From a checkpoint of a small masked image model: encoder arch vit.
Rows from block 8 of the encoder, named by matrix and row number. Rows with one number belong to one attention dimension. Each number is 128 + 24 x the weight over its row's rms, rounded and kept within 0 to 255. All counts start at 0. Numbers have three digits each. After the name is the row's rms in percent of the matrix's.
# v: attention query, key and value (stacked) (encoder.blocks.8.attn.qkv.weight, 384x128, the v third), inputs 64-127
# proj: attention output (encoder.blocks.8.attn.proj.weight, 128x128, transposed), outputs 64-127
v.25 122:154099128126147170152126156104131145136141138118129129122123145149118129165122107120155100134122112134131130095167123162140155129135206156101059096151146139142126114131114127119126115076111164
proj.25 113:104136170091097089129145120125156115117146144127120133124135144102145126127130142126110149156144130132111146164139192116122086132108099107138164172110102114126061130126152094128123131144152154
v.26 112:134150123108110161140135147148131151114130155111170083115138135101125101123106164069104164113102123152151170141110145134118133110092117143133145095137122141147127166145165127153162111086163101
proj.26 110:114107164162138086141158123120097110159143085161069166132111124166152122146152135170134122184172142110101074120148138134128153144166130132104133146152117104127143133129091143126111125164140103
v.27 124:107090106144146071111126123170157136136135119169121112113124134129092127148116114127117182128118084100094128161148117129093108125137151130107123112175065131135154084112101116114126121128145087
proj.27 125:168154114104118181139110135091095113110119081121161090140122141107157124135121101159117074108124178111165137114094176137142139158141080121139149096063159137129083171187115146132136113113114128
v.28 106:135097124165131118099102103107138079132146152122173063131110160153111119139123180099116148132143141116121138104111156133104134115136124161109166086114102112088181149159102131157128144121131141
proj.28 107:104169138148118158154156152139105126144128113119136107134114100105138157077114122132147103125111098123163145148172094126126117140113081105147100152148120146142113149126140129128113113164101115
v.29 094:129095079123118085142118119107158085151115075127079100164146172102119130135138120094135145132103133135109136114116150072112131133205143117149116146114117081118113129100115117084119141192111102
proj.29 090:120101159124144138119113101133098164100149129123140135124136077129129133138106137141093105115211126149158118144125107165143120098062086135109154092133136135117177112167156129137151141123162150
v.30 106:139134140103120123131101150128114112085122131104114114152088163116119134117106113135110185128096117116138081126150143108118131126099135103148117100088120128112184125128132140101096085105139058
proj.30 104:116130136141128140129132145107105128184146100130134113096136123142126127137151145094137071116176136115116172142168116116119097162104097136115124122115113150124063147121135114157127134170115118
v.31 110:106125167122140143159181139174127151110131148159126128169127118153186120162160184126111109111096149130128126134106161133137142136164142106156112108163118088122103076106116095098163133174135094
proj.31 109:154128089162106110129062099116106105111139097094132157118109152120104143104126061130153135131176115139105116132124069123140112136108098112126146163154126142116167164171140137151105139093150123
v.32 102:118124132104128134128172181144126088106147171175100133137153127167094143125152070143146169137135129103095100117172117166125122113113130139125117083163106128109140108126129129080088130114123082
proj.32 099:128110118109151132157121095120110127155124082134147098150106123093135116130140170112102108111139104119200180167055164120114120114132105104097108178154147166130094128129151099172149104144110147
v.33 091:089154118122126136133119100112104112172128133115134150157137138128111105126120109143115114168127120149098091153089079134139150123104087085146166121094156136148110137066140149157142169151107166
proj.33 095:143127140133092138145092165135133150109122116122112127110130118147154139161159150145119157127112144100105118121147173119096132132175139147142111137132119069119142105131076089052119109112127102
v.34 123:104104148138130148141123090082146145143112121146120127161147089100101140124107061110151110153152103130089134172176131125099134115119144093084147170123139110148135131117116112105107093139117172
proj.34 121:137152120114136105107122153158145140111131135110158073118100137149151138117154186154115133106119135127135133080120132118118151119150129130165135089128117120086027126113145149160137170055119096
v.35 104:112116098106112099098161108150144114142138106150119137138161114114121102133136103113095092128073152143145102177119126102150124119096148108168057134161120131179134119135142119091161135124122119
proj.35 105:171138139167169126182112109100104123095119123120114111139137111178154119141124168136194167126187145126129150127111119169145135127159086143114167110135139111107164105161139134169130108170142135
v.36 102:103153113135146143115100139136118094225120108110175118146099149133137122135116104074119125114118143131115134117114198115160103151137143084142133132166127088124134104087148152138177124117104127
proj.36 097:122113133138094115099144129131169156067132161128086128110125150149138123166115140139130147123175126135144126135165064123103119109104113156163143122069105123158129165174086131103081146143137115
v.37 099:163133178119115158129139122098123142122148174119118085111166120152160109160103152117111132158087121091044148086144160126094144139145163154118135137147113115108160129172140098119161124129130119
proj.37 092:110099116155137098098116155144155117164113134155138147126121133095097152108155131135123134108153151170215143137158081144160114103081151131122083143098118117131060134085153163121105158110132138
v.38 092:126114156088049112151131150118166121144109144108117091119137114139157119101132123136148173141149134125173121139118120107134129143137121154087182091145130115124141165126146161140129163155125106
proj.38 091:120145151146119167069127124096096128139118124148130138118130151149066119135138135146135090130106125092127153141129144101095173113129116120163109139084126149132133092131092106082077111133117089
v.39 099:129152077137090133129143123109143106146123122108146136157118136111174125119124079063104108140095143144126151148094086105145117099123156102122117170179138129129120162142155147096149132119117154
proj.39 091:157100145133151103169134131146111149106133142145090127118160108123124128128125155180168180120180132140150115105124130164124153136110125126148120083145130113143158089110078093157136135156126125
v.40 100:147159126120152124118123141175137102091109163067102167126077129112173107127133186156113093143154131140224144122089098118132137128164115128138126141079149152119128117144125129122117151106128196
proj.40 088:111108151145108160119166089112115128156134106134145148144148122130141140066116064110144150140052100105058109103119139133132143138098153116103134132183122105127168119097129115125158140178116100
v.41 112:110141143132127136121127095077130120164111140085172119144090140115132119171115182090139126111087126171098102128143138113132130147166150103137090188125125163157076102120105095170129119060107126
proj.41 109:111090117121169112126128126194124126077146115128064144114129114136179137108141094161167103160137170113091140114129136158109108121098137140117176113133120080104122155104142136118119130129140148
v.42 111:153096108121072119154141115072081103140117147134145114138123163127137160094126128121161154116106103109134121093083088125082093115135098150182192102131135134142104148135123121154108136136135107
proj.42 113:106141162130142141113092165143136126130159131156098124141145103124063128097149114140076117147161137154123124150142126108148131149129162125134098165128161111102170105077073142067157070105131114
v.43 092:115114096114125123125174094113152170125100086147168127146159127120105141117123082114137181096104126145141146179126110132149152117124129096159128170101145139134141133130147137149091101119126106
proj.43 083:174156158118130122153125144129100115129154150093080117118108136131131116151146152163094116194161135118110107105125159134119150148167122166142113110169138121132053116111119073128162144120127134
v.44 104:143137167155095126124134104085129130167114161105125137131117116130127122151124070103171109145129168145152148127105129128133137134134132099117157135128111115103121156095102111131143151099119127
proj.44 101:080099141118063107118128156167110150071173137109117127136147126119091142100117139125092164137123128135068096167122134161121155119124166137150122139124140118145111117118105139134126111117151163
v.45 105:175174084094133111123100144132164128115101097114148167119176093129093102142178145152099161122142141139206143129106107143177127147118127146123134115110127156133120138119105154125102163163088133
proj.45 097:137093166155088171131167148098107114124141152147091125114105174137132146123110138117143113141107148132104117141131130122116151149142094143147141141151137113142203124132135103100114093156124116
v.46 124:156132138169113141113105145128169093087131128078167140095114167103118097128126156133115210124153126118127134101171101101116111128135122148125125139123137141128149115153158118157139139065128155
proj.46 117:107163136067166139115140138135084129164110133165096092145123165138140125086147116094128045172076099095130127117147130105134129117119154130129127120121119129132108167106144129087107132210138086
v.47 094:084171192121106171110119102132128135161125135139143111107086118126130127130150136167138095157149159154192120127107181100120105116133104095076120108116123122098122139109156170178130106125104138
proj.47 093:134108115137137129087159117112158126115135134121119113172138146122151114161117097111130117139098078093079109108150107134103140153124178139135147146140111122151177144133103118107112208113123121
v.48 094:134126160113112117138110153142110077142130171121103141132096133092144092130126112109150110154137112149192112127109156115114103166150079170169138147119144159136129127109114117112192112109100157
proj.48 095:118123155153112120101150097133123135105126137138139119126178119162103155084128134140133118095138160119092116155141100121133147114113166122088137127107132115100124134138121163112070116139156093
v.49 105:120154066146118124136130133152122199137121082140138117127123167122148109148171044104112162162102181129094164116132129151125132150126107115109093129107137134106131169131144137119147090091106139
proj.49 125:135112162097136121162155108124119094106131151169078142121148092109135142134111186133128138128189115151155095127137139138118096147124135146110137109196135124136092115124138080130133168135134132
v.50 100:127155081121146124103104124151158098152111132143140140103138144145101124111108159138119130107127144085112140127099159104128098116081105119172133082148136109152161110118172154142117145156103131
proj.50 099:125136161144141206119134140076149106129140135109101100153115142122163112148118110127114123140128126117173112144151078119135135120168147125144129151108104112066146152140088166112130145129149081
v.51 090:153127096133123117132101076166110164098096083129166148101122112145127109123111140135120127135108077145194141122094101145144158150167150140132132152060126117161126113120098157134149144178173158
proj.51 082:146143155137109154143142198083144096111136179094105138134138138148139151139124108121132104117100170115082156163151141130166133137084130127154133153156163115106141126145147132112093091083099113
v.52 094:144141095136170139123105145155124107193122136136104130159126087125147123120150186162137043113137155136161152134085150088143103127135166101170104105164169143149105120117125136088139127138104102
proj.52 088:102123156130080120114159107136152126083135109105135139130119107131117142140106068099156180128149141169149078133141081153135150125147093140098179110136099118126215128143096137186151161136149156
v.53 105:162122130103130123100123125153118118150112118096186146130129138118156124128134169129114190135108118105159116090087100145133112148194158107179112164092148106154148083147134196126118136119125138
proj.53 104:103127176172114110156130164109150150096134164122088104104113126120123129096104116134142104183103117158119166154168140131098154115073122137132139149156117114110097146109147098125123115142106110
v.54 114:121148114113137097165124154134144102135108103109105156117096150121130112128114198105108176115119140124092110126151151110181149131120125142131139127166151102144156118098130109125166148092116135
proj.54 114:142155154139121169057113093147117152147123128122131125131127120185160111126142094126146123136146139141128126127163109103095112122141081126127128119072122117139091131161110128096091140187145096
v.55 120:146154115105151106158095166127122130171130117149153119124134114126162112156172172139089156112082089128085122099121099129122102131095143161102128104197104123145127145149126123075129132116114115
proj.55 110:153097092139149129102128109124146120133131112168080137138126118122121133123110092120155102132186152165222126160169132135109108130145113128132128121141128120103171116098141142155148148138141111
v.56 120:084119154145137137135157136174140120109146133118128101103067139155130156101070136134156137124144100117102126139161067094119138087137141124092154092159124131110111144095139140175110136115164110
proj.56 115:147140107099122118142091119111117170162122116107150148158122160136141119153157077156077118135096117105116144103114218155112160149103146104148089147123138128115128090134103116126159127106101131
v.57 114:141116109129107144166108128129075162103103148139131113097122106144100108100149172130148172140165105105122173129120119167121170113186146170096158092113120150136137136106094133122112123164144118
proj.57 110:118144149083124150107138178135135064160147130133140138138128137150087125159126119133096054105103128131179114139112141098137126146070096090128128134122124169125134154157137121117132091118096078
v.58 093:152123110127150171144100118146119130156117126079145145123091134077171118129155119133107076129111139151216145094066143146130126119165164115146116124140097082110146138155116148135149118120128146
proj.58 086:107128143155071064114148121123149140100123120168115143130149131128089134117091109089163170143150100144085104154141095139139106165085130148137145118125116140166153132115104129139136168142154121
v.59 085:121130134135109115120155106173099129127140133127104125106144130118134113148117080132107118220150108124112119133170121165076098164134081114120144168071142138139139129142113104129176165131138171
proj.59 080:118100145118155146154104124094160134147109137140139109136161115104145128107122190141139135091090135100129150154122126108127145120124191151130117122175129108092072118090180135086094110101125087
v.60 107:157155114126122141154125126113110160146132140124126137162184104136136148145154149116082131150110132120075168096112142179164130144129185111104119166117160121154105114155147156098142142148098151
proj.60 100:135084156155159123139135137148154135102124113142131132120112085121149117155130148131172173122151139186178099122138118127085105118140082132153132125144111120154161138117126081123142134140125129
v.61 091:140115127149164104140114080115119140138119078140179148130104095125116136165146168104107090110150083147137142153154173116135092136161147128116117150113114131203108113123075089126149125156141147
proj.61 092:139134074115155154118127136126145108085149138104102098141129152143176131106117101142162108105121174135112120120123086132142127142093104127146170109131148146072167150156182183170119114089135117
v.62 096:118129132158146092110105132167096136161150111105091137122114130133132092146151125150094082171131163110104114148142119137126145158128114096107082127132104123156118121124148128133150148138128166
proj.62 086:130128124089157159178132115127138089099112109154143133124125104160167132119102164087166140108099099108149151100108109125125090109122093151116169090120103126113172134152171114131117142166129111
v.63 102:113113108155118180100114092118073099092133140165127175129127136099100127088106112140140102141131134133130121107092181125117128092094099128160129125079148102113157138105111130113156102101126150
proj.63 096:139140139145113079143108151156154148151116121087141109130144097125150120171130145077112159098131127128109110141151098153152104146165180128108112167138113115129081141147127131108108133118143108
v.64 079:124160186119108142086115129131113118112094113116150135119101117110151098096124099106133110165148114157104125136127058095095135116142132083151174125115146141147102148110144137111126119118120153
proj.64 082:131127123124134166158165128142127159121116100100152130138133133123127129111112099149127106105102118104105074139086172153110136132125174117091143121099121154142083098127126121109125131104116142
v.65 100:131122091100153125115116106134185146088139142143128108127135137142144127106149157132102145169142170147168104150140157111131124147119133166132085117128156124087141140145160141109168124158159108
proj.65 113:149065129175102121137108146104085123134119125148141177153142135106125134156127133152130144179144112113115113156134044144145126114110149146114120149115140106144157145138108115136139154180126129
v.66 089:166115130118156161121120140144113114079147124126057124127144118119159113104154101142100128151116174104124089146122187126144128165129118090147140093060146135149099131113151131112113151162135125
proj.66 108:100086118100129092162122110131111170144128116124143163138135159113129125135145166139141144159143115098137086083120097149083136127120095132077123122137135089112140144127097098128161155114133137
v.67 099:135102130063116111107108130151114167154143101129127130083157121109113100111114125135110128173103148132110093164116154156181129160143114111108111115112139160125130099131139091138103102133119124
proj.67 124:130081113143147120138148107117114141112142134119109135152159119131132143141149109117141133163169154173134108128162092131094097165116159143101124116138133119099108158153133120119126181138108139
v.68 087:105140082120164102107106137143150147109138117126086112091114123177136142139144146118108122152129131133120158128132158105100172107155156193123116119130135113133117155148146130125106134158165133
proj.68 089:119111109163073131141137147133097136129133159129153134132134094078105139125132156162094135123178125128132100106128073134137136105114129143137132151152124094106148117127117124152141132158140157
v.69 061:141127095124108114153104114150102167146121142095122151138124108110116142103084114112135105082127112135178098096109162181133135121132095123091081123107131126120125126151120154151125116141089128
proj.69 072:119102117099135103103134144120106110153112117115143115133121143142088144108137122104159099126094131114107161154175113100194123109142118134156114123165154154113113118138152133115115161143155136
v.70 066:116135153098125138087151142159110134144129129097129126116101108115128105089154147143125104115116165127149160135156114108118147177163108141160115153106160137124087146124106088140179135082148129
proj.70 073:116117070070116134150134077123124140101126127160108158172109095126094124139122092145121158153119127140099112113111131136131122144166112164147145119092104121169156136129154125154113171126147154
v.71 095:123100115074100075102129162152116078138111145110138117118106074101135090130111098148124121148109117133124149156107118116098099135169139113105169170159117150167137120107138091127096153114158125
proj.71 096:136114140147088186150143147114150180111111164130126103129143116119134131119125108144136125094091169142094120107148153178082152146099133117097144114115124123086076131138160140129125106116123126
v.72 069:117174135094148116175161123151142127162146101134111126103161125105127119124152170159154136137106125157127109101175132091132173112105121130158105145084149123115110145156142164090154095184111120
proj.72 076:116098112170131110069090180131094143131136137165109152113150139107098124087124137147108098164121171110124117101149092125142106166119157111123135117113148112163169116112089082142129177163137129
v.73 089:122089145104088113150115119187118108112106130107165142171112121103097122137095107157122113156124153165101135126098106132107102189148136100091165117165135121125150127116125141111156188106122156
proj.73 098:127121125131143161100153122115127157116117111132152130155121153121142118173118080137132142139106128100088129166118158181086171083152109131109128120105109159194045141130137110113080113096112095
v.74 087:160095165109102122131152104199084094132106124104152130145105116093105092117072092142151133121131127118120107147118078142131114136144122080134158101125113138147150129104118147115134130088123150
proj.74 094:092144117104162147097119134086108156142132127156129122134142141160135128159105075123172098104098120111120148158127165153139111155134126115110108117104133144158015125148116132108138136065099133
v.75 080:100102146048137160106107101095162141099109125136098119137134165142102143128122138154086111135146103138124106106061152116112144095118126156125111129120086122091121134116129127129170125101153144
proj.75 079:104096138200105113117165123145099065124140149095152113147156095093131141176124099140118147129161099112126079157153109150126129147146141138069151111137112116158129144093107105131153133117141136
v.76 087:145131166127071134131158136106086079141116137082165132140147103144115145108134092143111165119147135133113144127131079162110118118148179156143160115145122156162136143121121116100139089111137142
proj.76 095:163176094115165158131156140128104156116109117122119100117103130141105123137097092129158086094122097112129133129149179114131123134126106105134151134150121174112051136161118172126115127084129163
v.77 074:116093132129087082094098136124146150148100090128151118135136128135112090141118127142157082124119110084135107053077146125148168125111118105143127143124141132122145143136147146125108104095114124
proj.77 080:155096146144120132091135154153126101180131129096112156157138100172098143080140124114127151119107113157125138179171130102124107148137187125115147121125146138134134113108127151106141177094089121
v.78 064:137085137152119128156123085155154169162164153163083141144141088087123125118120140133125157106124162092148100136138130162150143156088135067117103115092143120075133127117104145137135125079115159
proj.78 068:125122133091165072104111134117123123116102107127170150133132112162149127187138143098156118128131106169168141153109135152102095123142097118086142131152131112152135137134137097108112156102131091
v.79 074:123163137136136118130138131126138119117141148155144123142118117142193135147109158156119148121121118076153168141190104125075112091102138136141177131123150055155132111139153201094133135097132124
proj.79 079:136153139119101137129098117131137126163130124150122140095100128111129125091141114133137104104057128128093124110118149172117169144125142120123103112154116151155129126140127042150141097172114156
v.80 081:148133136130119135123133153058119154148110146087114118158167107145101170105144068121100111114130126100106116083116120188133096155119120127135118091141139146110078100133121103155140117123086122
proj.80 093:133135134058122135127162075173148127101141074109117126129086150111122104114142132118143155093158130142125130163145144102145108119135127107092154089148150138120156149116140117097157123080146147
v.81 086:122145098150159113150121130100168091125137154144131109124134140126148133090189186117142160138136145157129132105181115108121123131148135166139081118145136116124134117129112115109154097094120077
proj.81 098:158101130132124101096103127098113121127145125132120139132138155168110135146110111149138118172129122110100108144076109122158146135109090146096152128133131113110218120141126146138123131214146120
v.82 084:146088134121102123114124118125100106125111087089152153110122078141106110126105099147156118104157157133110105119121095136151144124160108125100125141131121174127121130129135057158123137143094145
proj.82 096:135138115106169128135171141161085114143132107123100118121167155147117146121121098095148114109145108125173147142157164080143086123150090153144141132102127158125051154117133203112120111040113141
v.83 104:133120150127091111110139110156093136137130114078136154118084129133104161111079120096169112110115127114073146134127081156121112119148140143147168144177113137138167128122161121146131153118144156
proj.83 122:132185131108131165155143133118166141124115126142108106127113128157129128138122112153097131103135082118121132127105141118101134115140139130143111155135124150110000091116107126133088111082126111
v.84 100:133090142081095152140156130150151109147128123089096153143128127123123167141096108158174103119144170099107102147121145152148125135127119090114153127161135145124140154127147136141165116185144160
proj.84 109:125151168133148138101140141158138138126099115137109149125118147156144125140117158115118127151104121159152121126156104095118103117173103126114127170140119125115044123136115107134091166066126090
v.85 090:112165110153176128159142165133158161120128145151090107134107156154188110108135149119126172141134170107135100149183149114141121149121112156136124110143158098106126127122132153109128151157158087
proj.85 103:099145183108120124162099100120138109148148124102137165105119156104154152126136166127118151151153132106146141097102096144081145128111101132111124117121124140103175095135156119135142113163122147
v.86 073:132141130122105118104121134110089127067116091117181150109119125112139161144102089113134106102131078116129123100099110098114121096128139165154108091140134140132132116154110110086132135133136129
proj.86 082:105132102175117176159129155143128105140124154153102137140097159120112121108128081146141124099120108099108171161139165119122159102127155118147118145095151131130080145113088139111150059098127159
v.87 089:137140124099136112148140169132178145134134116149139120153137115135149125147131198161095127163102119138122127160133129121160158131129150130136112160140152139100093125115122134148149149194160140
proj.87 103:128093137207136127126111110120132116141128139132093155140151119112139136152135113147131161163145131154145108080150097122104112130128131161160124145125142124147194146133170127113106148136120090
v.88 086:128120125180144147129149093152130152154117151165155142143104098151122097138159132116111118134105134190155141147144085144142120112089163162100141134139100093141115151126119142129119162139159141
proj.88 086:124159129113102108105096124100114102129131067104133118114095113084159133098141126134131154115123112095106105129061120170120167124123114131164131138154139130093151122122135113138141124133129128
v.89 092:127129112145169132102149092073176101148154148175107095118143112150123114144164156135094122123129129106149151131157124126097116120102144130122139131094100087125126142131159198150139130094138112
proj.89 093:132120118125100133121104138139143153122155109138165101125145091087129104139150163127117143118107142154100104138108074166109142149120151113116148116143139123153210158119101049118152127185123121
v.90 108:162088127102110101109121127148077114113089128083142089143111107129095160139098087132132090130134128121118148110060136169097087141129124113099169150155125153116143113128152085131123166091105163
proj.90 115:133120122097117167139145123146138147134146112134136131133108125127105121119122069105123135075135112125087146168155138128156122125143122119125100087144136156139043143130130130158133094082123113
v.91 088:108110138113085133143159077126113111165131112119139142130112128099086124089121108114164102119154098188100119155110089135132131111146135120123112130178113128107120130130125123126142088136130101
proj.91 088:147154143132151154106176136085129133101114113134137070105144150138167130170099072146157122126114110118119122150110158094140126114147152118092153156075112154138076132131119140109118134127141134
v.92 072:121136136087154107099089161116194138110104160145172142141094145118178121114138166116125099113136107094163104119135093145066142117132100106136088145129115121109096142139164143186141123103118119
proj.92 076:107068134154087150142132115150121100144175135116114139118134094148100136115139086099104152117082126167109170169130145097174124133155157126145131130163166122160197131142158132129146146152120132
v.93 099:163102139084102141177116138162112128099127126107115159144110148115132157106114152147109095126146135138066121086093078138130141133120095120118106137143134148153107163101099073159175151100109169
proj.93 113:109113089126170142132132121145100108127136120139144166128132132146115149162109068096134121111117106174153112164155168124159131140188086143133172109158157125144087106126113135105095114101132109
v.94 095:118166158145161080148153141116155093092124144164151099113127165175108140152160187106127132082135114133142185106154134120084151108135102163114119165137095134120156120132160161140141135101078129
proj.94 099:170113086154091140118108123131161154164153146126126121114130125116133116121159127154080131158124155117086138132101120126120119119120170142172116101124152137154183125097153150124132112183119115
v.95 085:122148154094122122116122118099079177161115107127124124097151098086097116131118112138160136118115122132122093089143146157093139130116144124107087113142120143120106118131148118122124155100111144
proj.95 089:124149122112128103093154156194144103145136124120104107152106179132122125131122112108158123101163139093098140118125139123132081161108141144106139074132138128195145161114082105134161127094134123
v.96 094:102144166133128112125124109103110128155122100186154143102138112100107158168110140118186168093129107109103121169158122129101163098130188098116125167115117123150135086138132122117103088125140141
proj.96 095:147156096088123131141096149129130133091130178121116092138145137102145123113123111135105099136102165133150141109122144104180125155101104122170122102121108134116097137140158159127132127104133135
v.97 094:124086185123142152171182125163151122154113098144097150158181168175158171105132149167128113113104114131122139138132142175121132120149144116142131157129184134176131145126149147104113119127096100
proj.97 093:139174105134112115142095174101105145094124147114145106116108134097114143141139106082130104092092130148131149139148193110136140129161134136134147138149099149095091115120120100109086125082149115
v.98 089:119111106137148141135134140120152154113110125060188124138131130176136145124177140118142176076114150110135133129125135107138122155188152153183140101145132124137144172144143158137112144113103116
proj.98 085:139086121099121104150113138141118121139123112146136168114111136093124131125129075124127119144128090146110121093117126166159151100098136138106150138149126102150058118129139094160146116093137124
v.99 097:119118091178102139137120102165145137099098144083133146098136122143151137146093159144157116148111114137118108140159137120152119107135148138123151115178116088150176177186127162157120102149126157
proj.99 106:124166149114150081125101151113150115154127152153137118152123150100137125155130101146149102149110141134174160120105112132129153160102155147137089132101130108096063095125111139133195132095129130
v.100 108:163168176131102086124151088106162105109107157127117160128113162146141119119111130098106115092158122143111142137112184129150121131126102166128129126149124113137121116139152169120152111138126187
proj.100 102:144099125122149145112130178111116148144120138137168121113128162133138132128138101191130116159114143108115095142115081135123134099104110093037104140087121144161138142108080123119104171106114082
v.101 094:037138146128103112066157119126116154098124115117124159155129133143152159098127118121162154128113098107108142073112123152097137118111135080122129102100114170104114113117127126123121120145106108
proj.101 089:169097074138140148167080136124155121153135136116108152124118104108105108170136157153097108108096174146170147170164095111165106164138119122165125161120141101143101142138123123101141117115130146
v.102 094:160159135089146152114134107161123143145158171099121176100149141145151136125155092143160061136194116127166154117117127155114130135110125118167142119105131133119140140152117163097137146185153128
proj.102 092:142094117150108139140142143087146108130122112141137118133096150180107124155109171124151192089093081155067155160137106104143157098120114152071110153123108117145085121131114129136120141101121129
v.103 107:113119124101134162176140090086142105129118102160121126147139149144137148084137092141102147104122123135122118133132147114129106126121109073093142158065112122118150132119123132103102124109090099
proj.103 106:145126105121122154141131121132112162114128134104151091103135118154134135136135118129128082135112102130126133133131142173123112140150178137130136105166144156108093131109154101118112093076135120
v.104 074:152130169109168167173124176157122112123089151123114155127137158129136183073171187158122118088147107130094137152083158173148110093132130108119152154125129138133139121117125143096137114155094148
proj.104 076:127136158127096142133157137114161122080146133137132122100103176142097116172142072112116128112113127114137121120176135089137138105140160133143094135117122146155130144100125124118065132079152088
v.105 103:072077140141153092162144165141109127147158112102117140144123111121146147145160138129131097149125119115067141123144126169134155148128146123136132125132130147153179132142152129104159152095112157
proj.105 104:141157131099135153167112121114174151094112110183133135114091159131101113129143146112129152120104107152186145132121116092155096096153115118176146140124138106125062118137113136148108080127132114
v.106 099:165129079082145120116123135094161162127142100161130110149189142139126111150153113129097143142133138145142149119124119101074116136120121140115093128124155146127100128094110107135117112114147101
proj.106 105:099077144162144117150162114153090131150128132096116111131115143137114135097123126109167161115137123140097111122105135164099113134147117111077190089171128128137196130147127097138124151173117162
v.107 108:111133157138155127138126113125112114103150114113186140118122105150146105140122110146182150112169132097136088166162090160131122102193133132133119107134150114149083125123108137135127103117153081
proj.107 114:133115071072098060091116146139120153134123148114139123141128115107140136111136125117121142141097138170057140135104156129114166158070100132143135184101157132138107157144142145135135106126132175
v.108 089:092083184164101087126114108162143096137098131113130140117103102139126116122129212119112126134114103118167117108120132136142133135133164175157147157125094113120096102094135140096080124102137108
proj.108 086:161162094115111153118172129096152178109111123098125152139126135096178131104144074142105109147086117120119137159148152114116141110109096093128104137125155131147168162141113113132168140145099129
v.109 094:112140184118119079122176112178135086118168146134098129177152110119151137163149135119133083203116124124114128133149131132130113130142169135137119080120125125155102107125155111086152153132144128
proj.109 082:147096104142108158161127138075127202137117103111156147107133143094129141139129166159154155094117162129156150169104139147141153143116099107088143169159130125119138138148143111143134093160118138
v.110 103:094092159133137141131152141114120151145126107100159123114164107148187145146148135137177107093116099093146118127094120165131169088138128123121162120167096131125135172173083175128128091125128122
proj.110 109:115153107087123131123100132144123138121126151121123141128118106129096141128132111124134134181102161160098153139123150113111140162134168128190127140108137121093040138126160098125159130082128141
v.111 105:110165103141120130104137150115117106094151131112133140113111107138100142137116113099180162133096099142131151125096167125131125122105170135148114105155130098142132112142142138183148157117149123
proj.111 104:117125125124122134155113112110138167145105103129150120109152156128158130147142124143119104175107166099126127130138079150115137141135134128157133162102113110070082135142189148109127064114120154
v.112 097:147128097154113177127107138164116136126127129154128127130168105106102122123111102167118134158110109140117106132170128100087140126106102089082114152133113134126159136121111079130081082145098092
proj.112 092:120140164160143120115144095117127083143116133145090105146088166160145119119146177110117110085119117130145144142152166115130117138139159154170130060112128138106122102126117154091139159116155143
v.113 090:089143143100098072105144075127120140108121103103099152150103142142155114134167157115113172164143117111146152120149181117142138182170136111120132161131173124119115148156135115136133113157110123
proj.113 095:184079106143142181117145148115127142178119104140171140113136129102133130164123113142134113128107125149124108099087045122157118115078088118092173138123101106150114101145141117130130142133130163
v.114 102:142081128135121145163163137096141122154093137128133175103133125128111154102150180123123134115113086126117147114134144119080128130116188118156138161098167143138134113096123126085078080139087095
proj.114 090:141155126112121146155123144116117152097142101127146077134091170115115111136146059118126108130085094135148165108128139120186163112159134117142138095168123118112146119100106134150126113054142132
v.115 085:119100089135151108106191127110122096126080121104149167130121148154137101124144169142152176090119143118115108115102097131112144097169142119125156177125151136154118129079114137118102067134118124
proj.115 082:135137147128121191140118172122128122115133166100117128118130106116141134122114093094092131172070134129118134163172193126125124128130123133184140120100139115146101128113118137106106111083118149
v.116 107:176159111097149133115140145109136122191100157111123114087137150156107145135150117109080101147093182138110139131093129089116101117126111130133132117119122170116133134092139148088139101150147152
proj.116 103:058111190172123176178146141127128115122141163103114107148122129139118127107126101114154132162146097134142139129142169152077130095146173136099160119149130129113151108096108128128130139071136098
v.117 095:081127136148089144093105153129131121104162156118137105173156074125102118113123077124162176117091111140118109159163121141151149156128131120131111099122109106116099121143088106126114119120109100
proj.117 097:140102110113140100127147085122117146147124085121089149100114146152167137122134151155126094143130161088111137138109162119089137143136151119126156138140166125077098164128170131111132101138113171
v.118 105:084117106175120113140103108130110112087127105120140111166096105113144154135133129127170149111158074124166104128135157162135151108161115165165145122113131087143139163140089137151152136135126153
proj.118 100:151156143092128115097117150134161155138127135133141157091135115117132132123122105168150086151039173126106132155119129127123162130130167122143072146153127116122052129138132152147132095104129145
v.119 095:130141136119131106123164120118150152134131112144161116107164129126162155192109133147136117083136132116115129119107151085123129084110174093088125130170088106181149143144159149144120152116174154
proj.119 090:126127111105109132135114143110140123089125167092147142138133152133140125115137137112146154182145163133137119114126098194119141135123121125159091112097145106102082141134148100139148123122122118
v.120 077:129073113169111117145127114096147172121160108114145099142149157146132128167120103105126116143161129133109122106151158150106154129147108122098114108149100144139176129158143126183148128079128129
proj.120 069:100141129047160110131126111154121129159118132172146123135145117154109151090131164171135128138132134135125136151092086128117136126135144136126133109110164108091064149114109113126149122124131103
v.121 098:134146182141119142160113108157105138137139086144123135129123088104138100120090113144105152062127104124096127183191105121156149123151100127128140176144165083134127163157134106123110148125136133
proj.121 094:146143091113127080087103154143104096111128152131142105145131129131184132126136116124131116095148156110121100058082142109159127134122109151144105133121107137131101128125129162157127150146155135
v.122 086:131114173139128134139109113161151186136115144117182119100130130098109159104107111110163141142114155087110123144194126110120141130180129114107095097133172148112157122142124104128109120143123134
proj.122 090:115112102100130115143133152109105097101143146134103089158113159136121118166130139131084130104163083125142140107129154117135118110073141163172136150111129150157090125125126157129110143045139100